{"dataset": "stained colorectal tissue patches (NCT-CRC-HE-100K)", "objective": "epsilon", "cond_dim": 128, "fused_qkv": false, "init": "trunc_normal_002", "optimizer": "adamw", "decay_fraction": 0.2, "weight_decay": 0.06}
Rows from block 2 of a small class-conditioned image diffusion model, named by matrix and row number. Rows with one number belong to one neuron. Each number is 128 + 32 x the weight over its row's rms, rounded and kept within 0 to 255. All counts start at 0. Numbers have three digits each.
Before each neuron's rows are labels from the 100 images, of 14848 (inputs lightly noised), where the neuron reaches its highest value: "strongest on" is what is common among them. Only what is clearly more common there than usual is listed. The data: stained colorectal tissue patches (NCT-CRC-HE-100K). In brackets: how many of the 100, against the usual share in percent.
# fc1: MLP up (model.blocks.2.mlp.fc1.weight, 1536x256), inputs 172-255
# fc2: MLP down (model.blocks.2.mlp.fc2.weight, 256x1536, transposed), outputs 172-255

strongest on: tissue: adipose tissue (34 vs 10.3)
fc1.176:128128128128128128128128128086128128128128128204128128070128128128128128125128128120116128128128128128128128128128128128128128128128128128128131128128128128128128128085128210074128128128128128128128148128189128128128128128143128128128128128128128053128
fc2.176:121130128130129129128128128130128165128128128121134128128125163127128128120128128128129128128129128233128128128129128128129146128128129128128128128128128125128128255127128134127039124128129128126128128128129128128128128129128128129128128128128128128127

strongest on: tissue: cancer-associated stroma (28 vs 10.7)
fc1.501:124140126134129128130129152141080144121128127139147101140125220116112134114120144172138129099211145135127131130117130114131134069118126118164134122135108123128185120128139109028124119126117104135221107111173157145131126178129132127076122149117121146114
fc2.501:156121128116130154129127130133171104127131123108219120133127127168123129161138174047000137122123117128133128128110094128133131128128128128130126129091084131134095128123117075207133129086125128142128128128049129126116127128135135101123100095118147111126

strongest on: tissue: smooth muscle (37 vs 13.5); tissue: adipose tissue (34 vs 10.3)
fc1.224:136127128043000114140128123096128123130148128130178138107128158194097128108128128162128129128126117148152143071130128140093160128156108159128132134119221213130119128125164156129158126128114038157124128126100107159128128128128148129109069114118162095144
fc2.224:128123128157141128174128125175124191125124130170125167125129214068128128129098136128132119128128128128127150161127128127128159158073227095046186121128125198187156176128129128127068097128058136126128096092191128156120137161131128128128123128000129128171

strongest on: tissue: smooth muscle (31 vs 13.5)
fc1.65:132137128096089106124145130132139218128179106161137102175137196174127116100128132157119156071125128130188128130130102127127147108121125157156168128128150176122077128087120129128128132129057087129113174123100128129128178131129143141128091119106160085177
fc2.65:062128062122128129127077128128152140128149058128126128110180162141146024128129128125128128066131124128127128141144128128148129129128141128009216112128127171143128128133096128127128062124078215185121129107145128128128171129163128130129128024041128074128

strongest on: tissue: normal colon mucosa (31 vs 8.5)
fc1.477:182088128141127115132133129147100152135144130174129134108065124173113214094131131105128200130097113198130127124131126128112146163126142129120128131114108128181204127101131129134134127129126137127144128110147114121124144136066152129036094119126070063159
fc2.477:134129120102137127128144124128123159108128125129143127126129111128105133119127100033147121051117137082128135128079127217128129128104125100126184136128117128128128130255145097161113124127127158134136128109156118198124136128130128158137117098089136126130

strongest on: tissue: debris (94 vs 11.2)
fc1.30:128128129129130150128129128161129000070098083079128195127179143145128159128128125127128128128127160128128192061128128128128122056128100129128154208172102129074033128128173060171128128129128070104148128128132128128128128129126129029128140128112128162188
fc2.30:065128128163207152230135128194121128096128110127128213128127128124175156128044101128170110128196129128126128228128128128128128159034167046128175129168127186128128128155128128117053075128079132128128086093228173162128128196128128128129128128089050146128

strongest on: tissue: tumour epithelium (39 vs 14.8)
fc1.364:128128198157128128128111128039062106176128179128128086128094128126128102163128128124078127128128109071116108128128191018128106161194211128128050128128201128225203128128101124128159201154128128117072128180067128091128083128128128168040128145213128128109
fc2.364:128128128125128128128128128128128128128128109128128175128132128093120110113128071128128128128106128128163175128149047209128128128128128128128128128128128128039128133128128149093128128164128128128128128128128128192147128128128114029234128128128128128128

strongest on: tissue: adipose tissue (28 vs 10.3)
fc1.528:127128066072113129128132128128211099128127138128127128090176128156135125127128124034084129085125000129128127123118128128128046130117127128049107113098200133129117134129129128126128255130128126149116128139125116128128127063132136127128130127136126125130
fc2.528:124128128128128128164128129135129129128128090160128160128144130125129128128127177128126126128135124128070128142128137059128150128128128128128128128127073255140128153128128127127128122128120128128128117120123129126129165128129128162089061128066118129129

strongest on: tissue: smooth muscle (35 vs 13.5)
fc1.524:128136128128136174128166128204151169128165128097128128165134128129128125127128128116128149128126153129128128128165074128150129128095127112129128128128129128128080128129127111128116128097085127035129136128154128128128128128128147128215128128075127128128
fc2.524:128128128085128129114129119087135131127163118090157128124138128128104128128128128255128128038128128128133128128100128128128128124128128128128128131053128128128095128040128221128128128128128128131128128043128128128129172128128129124117128108128204118129

strongest on: tissue: smooth muscle (71 vs 13.5)
fc1.170:138128130120129128127108128128127139129247127127128128181095127132128128134128255128129129128128127128128128128128128092128152128121128125129132129130126128146128096128099128233128127128128127133128128129128128080128128126111128128128079166132127129122
fc2.170:128129128064128128003128122128128127128178128128128128128124125129089029059129128139128127128089128128178128128128128207128128128122009128128144128128128126099127146128128184129128092128131128143128130128128127128128129128128127060128128128128197128127

strongest on: tissue: smooth muscle (39 vs 13.5)
fc1.104:148131125128136125107125135133216118125122128140171131142152129130105255244121111117164178119134119128131127119125128128113091097113135138143074128135124143081123116129128129168128092136118102087156106114123132115129186128142132134128083129126158140141
fc2.104:096115098119130166112126137128092081128103195128096218135125136162128046188180150113133153114093131163129113132126107074126129135131127140117131128122121129093030127073090120178117132128131128128128128120134117074135119128087141081096117069128114091136

strongest on: tissue: tumour epithelium (45 vs 14.8)
fc1.565:128137209119099131135115135094114127170133179185108104107071043137110105142130097128094128140130077073107129181159145096127092149181163121103085118126167116255154128116129139109141144168140164130115129158111139113128085116168092163093129133124130100107
fc2.565:071152068129124183121112119190132160117118124105128156139195173089128130086120129126182121073128128145146128139135077175134142128069111109127202120126121127075106128116126132127128074118089133123106073088136125189128172145112133042137124086080162135177

strongest on: tissue: debris (37 vs 11.2)
fc1.475:128128185128129128156128101128129004080123075033128255128128138128128204128128127128128117128159241128128186042128128128128127114128128128128145212148128128128011128128150122128128128128128075128128128128128128128128128128128128036128128110128128155128
fc2.475:128128131128156128128141128182122138075128118128128207128126140128138128128129128128200128128255128128128128219128128128128127130000128000066148129128129203128132128128128128128128073128113128128128053128203138223129127168128128128128128128096109128128

strongest on: tissue: smooth muscle (45 vs 13.5)
fc1.612:225122128095123129112114110131141126122139125127173118128134194129127107134180117109127128100128126156131144129129130122107103128130128217113127140128129138201131109087138107128177154127099098127108255126121127128107129139126128128129082099129170053167
fc2.612:167122201127128127146134130057068124191128139140124156152000108087127135140126102132040162183126130131112128124144109115123139224149128137128075129127136121093141128131164127101127166147183128128128129127110149124191097126112101131123128211132113128096

strongest on: tissue: tumour epithelium (36 vs 14.8)
fc1.461:128128128128128128128128124074127128128128128128128128128128102129128128119128128128096128128128128128127086128006130128128128128128171134128130128101127128128128128128128156128128128128128128128128128128128128128128128128128128128128128047128127128128
fc2.461:129128128128128129128129128128125125128128128128131255128048128128128127043131128128130128128124128255128129128255128128128128255128128126128128129128128126127127253128129128127106128128131127128128132071128128127128132127127128128128129126140129124128

strongest on: tissue: smooth muscle (37 vs 13.5)
fc1.331:127128128105109125113148128112172142128128167129132128103128247133110109128128127133097128109127127128161080128174022128128128128128157128128128128128128128131128162126130128064128127128046071126103128128128128254128128128091220129128128147123128128130
fc2.331:128128128128128128126128128205152127128164128118128128128151215144134128130128127128129128128129088128128121129127128128128128128051169124054180128128116201131129201000071127126128034041050128128128108128128098128128146128127158116128128109119128128128

strongest on: tissue: lymphocytes (97 vs 11.5)
fc1.340:132123128160123101126141129140127132075124116127129141159130160132127230148123166155132129123124132132184156126140128140126133068128128137150159125128139128121127097119133098078128125048108094073171127104126150126128178155094109127121123130075133128173
fc2.340:074115131155129123172038132120101233173128145129119117123068100048128060128142128129104129128197125114076117128128128074128162130128167129128121129062122130144166133128060148118129128128127167118100131133090167121129107123128135126131128139110122129111

strongest on: tissue: smooth muscle (46 vs 13.5)
fc1.421:128130128128128103128115128128212127161156128128128128127128176129128124087219127128128128128126128255128127063158128128128127128129128128126128128091128128070128166128097184128128128129129141128079128128128128128128138128128158128128128128128128107130
fc2.421:128128128128128128128128127128138129128128128128128189128123129125128128128128128128128128128128128128128180128134092255128128142128112128026128128128128198128131170128174128128128128128128095128128128049128128184143128128128128128128127127128128128128

strongest on: tissue: tumour epithelium (34 vs 14.8)
fc1.318:128128074089128128128132128128135130128128128128166128128128128128128128128141128128168127097128146198128128128128128128128128128128128128040128128128154128128141112128207118128129128128128128123128255096130128152094128146128128128128128100128128062128
fc2.318:128127128128128128128129046128128128253128128100128205128122128128087128128128128184128139128128128128130128128128128128128128128128128128128128128068128128128128132119147139052128128128128092128128139128128128128128128128125128082128128128128136043129

strongest on: tissue: tumour epithelium (34 vs 14.8)
fc1.662:123128155124128132128128128123187128131128155124085129130103128146128121170121127000085128134121128128128115129103128097218034133151127128124120128149146120255121139128136128108129222154154128144090147143127128121161128123159128179111166127138107165113
fc2.662:177129091134125128128128129131129132120128027128135128125231255128127066116202128127128128128132128129127127129119132127172129128124141141076128107128125205142124126128127117126151118114040128127128127128128128139132221128186139130128125068097115128194

strongest on: tissue: smooth muscle (42 vs 13.5)
fc1.100:129187128033142128129132128051136128127131130128130125070126130141128104129128128125180129126127175140128128128135126117127118124126197129125126128141145133128133100130128120142130125127129111128129127128132128128122128128129128130126111128126128129128
fc2.100:128118125111128127126135127239128127144128128072126132134126134130127080128125128132128136130094128128157128123128120132128128128128116128128128128000130067109128128128129128128128128128128127128129128128128124128128133128083129114128126128128135128144

strongest on: tissue: adipose tissue (34 vs 10.3)
fc1.575:128128128128128128128105128128128128128128128127128128128128128128128128144128255117128128128128128128128128128128128128128128128128128128128128128128128128128128042128128128237128128128128128129128128128128128128128128136128128128128128077128147128255
fc2.575:128112128128128128128128128128128128127128128127127128130126128128128000128255140128128127128128129128128128128129128129128140128128129128128128128128127128128128128128128128129128128128129129128128128128044108128127128128128128127128128128128128128128

strongest on: tissue: cancer-associated stroma (35 vs 10.7)
fc1.97:128126129128128128135134128177120203129128137199128128124135128117128133077125120124132165128128111235114128170128128128128120133128128128128019128128128128074227128127128143117109128144125197127128065128128128130131174103128128133128126127128060128134
fc2.97:126128128255128128133130136126129128128105128128130128127133128224128237153072116128128128128127128126128128128021146127128127128128165128118241128159128007192128128188128070109128128128119131128128128128128128129128128128149052096208128128128128176128

strongest on: tissue: cancer-associated stroma (40 vs 10.7); tissue: smooth muscle (35 vs 13.5)
fc1.533:213127128129091000122135128128128132127130128165128159127135184130125127119128118128128137075127127255128128128167107128128013128112139131129130128124128129113128128119129167077128128096089128121128122128128128175129128130070176128128094135080131088154
fc2.533:091128050128146164141128128210109128128156128120123128128128128150167132130121128128128129101176072126126055224113128107128128129106237098104144128128127179152079128128128127073123072123086130128128128128141130128124128144128161124130128113122011126128

strongest on: tissue: adipose tissue (35 vs 10.3)
fc1.487:128128128128128128185128128030128132128128141128128128128128128128128128255128129128090128128128128017128128128128178049208082128203128128128128128128152128151128128128128128128128243128128128128086134128128128128128000128128128128000128128128128128128
fc2.487:128128128128128126128128128124128128203128128128128128128128128128128128128128128128128128128129128128128128057128128128129128128255128255128000128128128129128128128128128128128128255217207128128128234221128128073128128069128088128128128128128128128128

strongest on: tissue: mucus (42 vs 8.9)
fc1.322:083120154134128128106128117124136107143128193129090124190093128128128180134089128131060128154128102129128098134120128087188128178128134128128098126149147093255128160128138128091140143152133120128071130155095130116149128090129128196098138167165102164128
fc2.322:128128094128140145070171083176141129128128053115128141127212217129128126105157128128132130099127128147185144132123108180143126128099120127113159128128128130106099130128176126115128113128030128128128111128128127192132196128139137094151137070100133125171

strongest on: tissue: mucus (25 vs 8.9)
fc1.186:128094128133066174127250124122128128128073130128128128099127127129129126127128158147144127128124255143128137128079128128055128138128135127115159128127126128191121109128180123126128128129131128129255130128131122127126128184129128128106128109126129069130
fc2.186:123130126122129128130133120234130147129132127128131128086076128128140129063128140129131128123128125126127128128120128113129184112128129128127002136127111140129128131121133128255104127127128033123128121123130113087128128087132123122126124147118137120128

strongest on: tissue: smooth muscle (34 vs 13.5); tissue: tumour epithelium (33 vs 14.8)
fc1.264:127128127127127107098128128128187129166124128128128142132129149132133110108128127125128128143105128193137130157160107128152153170127128128131100128089128125128127129128114157109128128128126169128125128133124121126144180124096119128131129135128130000147
fc2.264:050137120120128139128142128129242129111187123128150105101126119232129132135143128128128114108169099116127122146097168128128120124090164128115159128149128185162125128124128081128133128126098122127128128128128123128067095128185128129128128128119128128129

strongest on: tissue: mucus (44 vs 8.9)
fc1.199:163086128141116105105114095129075128138152129131128079127020130129106128092128189149129132137122120128130128131160150128129191129123133124217153129078116164155209142128087164118128092137151152130195129123132119121128154127136134094127131097141203124201
fc2.199:122128141000135129128135127128119148008128130156129123114153121163215125128087143137140126094209118128128140128137128182128069020111128043132144134128129127130040133128135131140113128136106127187145078106131128156119127127135107122115086086105154122125

strongest on: tissue: adipose tissue (60 vs 10.3)
fc1.244:129127128130127128128128128128127137109127128128137128128093207128128155127128128129128129125149127129128128128131150128128108129128128129128128187128130128128128122128128129127171129128129128128123134127128128128128129194128128128080128112125128128144
fc2.244:128128128128128128130127128128059128128128037115128183128026255126128128120128128128104128128128128128161128128132157127128151128128128128128128137128128199128128128128128128128128128128128129128128128128128129127129128128128128128079128128128123128130

strongest on: tissue: cancer-associated stroma (35 vs 10.7); tissue: debris (31 vs 11.2)
fc1.182:128119128133105119128128125128129128122128128128128128129135137128128128127128123128128055128128127128127176059128128128128127088130128128114216148128129128128112128128127129128135128128128133128128147128128128128128134128128128000128128118126178128217
fc2.182:128128128150194128255128128128128128128128128255128180128122128128187128128039128128128128128128128128102128164128128128128128209128151077128128128128128128180128128128128128128007128128128128128128128128171128128128128128128128255128128128128020152128

strongest on: tissue: adipose tissue (32 vs 10.3)
fc1.731:128128255128128128203109057128132093105128128011128232166128128128128208128128135128128118128194255100128169083128128128128128118128128128128128157128128128128038128128136128131128128128128119128128128128142128128128128128128097083128128123128128154128
fc2.731:128128128128128128128126128128128128051128128128128128128127128128128128128128128128127128128255128128128128128129128128128128128058128128128147128128128128127129128128128128117128115128128128128128093128128128255128128128128128128128128128117128128128

strongest on: tissue: smooth muscle (41 vs 13.5); tissue: adipose tissue (39 vs 10.3)
fc1.256:192111128128128128111111106128128128128139128128199128128064128128128128128128255128128128111128128128128128128128128128128128128128128128128128172128128140160128050128128128128128128128128128173128128128128068128128128128128128128128045128128208117128
fc2.256:129127128127127128127123127128128128128128127128126127129086128128128125128128130128129128128128129129128128128129128128129138127128021128129127127128126129128128128128129129167128128128129133129128127128127128127127129128128127128129129128129127126128

strongest on: tissue: tumour epithelium (61 vs 14.8)
fc1.336:129128128128128128128129143128128128128128128128128128129128128126128079128117128128128128128164129192127128128127128104128128127128128128109128128128149128145237128128128135128128128128128128128129128128128128128128102128131128128128128128128128128126
fc2.336:128128128128128064128128128128103114255128128128128128128128128127128128127128128128057175128128128128128128128128128128128128128128128128128114128045128129128128128128128128128128128128128129128128129174128128128128128106128128128128128128128128128129

strongest on: tissue: normal colon mucosa (26 vs 8.5)
fc1.469:128128202128128128128107128000128143128128193128128128128051128128128128128124128020128129128128128120128128128128184053143128128213221128128045128128128128236128128128070128128128212169233180165128128198128128027128128128128128228094128128131128128128
fc2.469:128129128128128128128127128129129129128128128128128128129128129128128127126126128128128128128130128128128128128128128128129128128128127128255128128128128129128128128128128128128128128128128128128128127128128128128128128129128128129128128128127128129128

strongest on: tissue: smooth muscle (42 vs 13.5)
fc1.427:172128128128128128127129128129128128128128128128160128128128128128128128128128129128128128122128128128128128128128151128128095128128128144099224178128128128162128020128128126199145135128128128128128247129128128128128128128128128128128128021128225128167
fc2.427:151128129128128076128128128066122128227128128128128128128065128128128128128128128128095131128128128128128128104128128128128128129224128243128000128080128129128128128128128128128128229165228128128128248173128128096128128128127101128128128128128128128129

strongest on: tissue: tumour epithelium (52 vs 14.8)
fc1.232:128126127128127127127170128128145130128125127128128128130177132129129124119127129161102129128127126129128128128146069190140132130128128128130156128128128104129116153128124128098125129063021113100128127129128155161128131128000128128160132128073128128129
fc2.232:128142128128128128128128128128215128128138128182127128128129132125128255136127121128206128014246101115128128132128128127128128130079164039115128128128151139133128128128128128128129128128128124128165086128128130225118128157128145151128128128123116128129

strongest on: tissue: tumour epithelium (47 vs 14.8)
fc1.545:125131127127140127127181125127177116106128128127075128136195186141137129121119128128128128130128134133128119128133123201209091119114128125129154128132127120123092128128123101117124130074123105088126122135151148157150128128138130128166166138079108128126
fc2.545:128128129128128128128128128128178118128158129130175122132135203127128225130128119140128128003182083128128128128128128126130127129127129128122128046128173159227129103128128127125141128128123104128138129130128130174129128128128128152128129128123128147250

strongest on: tissue: normal colon mucosa (30 vs 8.5)
fc1.161:128128193128128128128103128000128203128128168128128128128050128128128128128127148000128128128128128128128128128128142068140128128206212128128064128128128128242128128128102128128128197128255150178128128180128128024128128128128128245122128128128128128128
fc2.161:128129128128128128128128128128129128128128128128128128128128128128128128127127128128128128128129128128128128128128128128128128128128128128255128128128128128128128128128128128128128128128128128128128128128128128128128128128128128129128128128128128128128

strongest on: tissue: smooth muscle (41 vs 13.5)
fc1.0:131166138107146128140098133135090104141143140127126109135092128129127029136128122193136133120148131110087127129160126061117119144123179128128056129147239070121182106121129130112131106128128113136155121148134170113128000127133128129123124225132128134089
fc2.0:129107128128120128117153127128125114198127129135020130129151126126067128128127081128103141149046127128145165129127123132129127130127106128128128129108127067129127128131129128068128128128119127128129120128109128130139128073167131003225134135126128090124

strongest on: tissue: cancer-associated stroma (41 vs 10.7)
fc1.557:161127116108081103114141123132147133128132125138152130156144197181082128128128150137112179076125127198137124104128095122128128128128123180131128155124131187126120133078121128128128139131078089122129145126125128128128213136102149133116027082115167108255
fc2.557:039130070128128150170119128151142140125128046128128128128174255127191065128128128081129091121149106128092107174123128128131128130123138128000220110128128210133128128156105127126128095125034171128116128128147131128129237141128129130129113009062127127160

strongest on: tissue: smooth muscle (49 vs 13.5)
fc1.746:156104128128107093146150126126027182140148130131128056116133128147124008110128128131151150118128105122130122115146100131096177125125123128128126134122134129128128158125109244218100120132128164128165126188130097067142144081155137124128117105143119114127
fc2.746:128110111115128129128147128129111136128104126196100131000146129139142125129086130131129121123128128127128129140137128130118000128121172128128149128128174076122103137123129126128127128128126128112142128120132124122128128128128127108114076126129119122142

strongest on: tissue: normal colon mucosa (25 vs 8.5)
fc1.666:100117132158128119127146125120023144105125130136128215100132129136129133121119103128181128148126122151125128115129127141126129132128130111129133128117128135123129128124153160075127116124154165127132110138131128128134175125132128126104129056117128129123
fc2.666:109130128169128128179119125085053179128097151125127166130015091083127150170174128127134088132031192134115133148136124095123145226128130133128126131140110041095169133128132128128128127128178142123112128135129138055147103097127082128135126206161116135105

strongest on: tissue: adipose tissue (33 vs 10.3)
fc1.277:128128226128128128156128103128129000078128062000128232128128128128128203128128142128128128128148243123128171085128128128128128071128128128128128154128128128128000128128197128201128128128128111128136128128128128128128128128128128065128128127128128128128
fc2.277:011128132127153131128127128128128127127128129128132128128128125128128131128129128128147128127255127128128128188128128128128128134128128128029244128204131139128129128128128128128128128128083124129128129128135203128128124228128128193128128128073128128127

strongest on: tissue: lymphocytes (67 vs 11.5)
fc1.73:126128128128128241128128128128019128122123128128128128128128128128128128128128128128171094128128128128118173128096128128109128096128128128128128128128128128128128109128128128224128128128128128128186128048128128128128128128162076128128128099128128128156
fc2.73:128128128128128128128128128128128128128128128128128211128128140128128128127093128128128128128129128128128128128128128128128128222128128128128128128128128129137128255128128128128060128128128128128128128128128128128128128128128128128128128128128079128128

strongest on: tissue: adipose tissue (41 vs 10.3)
fc1.749:128111128128128145128096128128128133128128128134152128128128128128128130128128198057136121128128128128128128128045128120128254128128083128127063128128128128129145000128091128128128128134255141128138129117128128058128165128128128158040128128142128128128
fc2.749:128128128128128128128128128128128128128128128128172128128074128128128128125128128128070177128128109255128128128189134128128128101128230128128102128073128143128128128128128128128128128128130128128128128128128128128128054128146138128128128128128128128104

strongest on: tissue: lymphocytes (77 vs 11.5)
fc1.223:119128128128128190128128128143128128059127092128128128128128128128128176140128128128156082128128137128128197128095154128128128046128128128109152128128128128105128099128184113128128128128128128128200128043128128128124128175128128076128128128128128128147
fc2.223:128128128128128128138128128128128138128128128241128128128128128128128128128018128128128128128129128128128128216128128128128128188013128118128131128164131129179128128128128128128128079128128128128128069128128128128128128128128169255128128128128128128128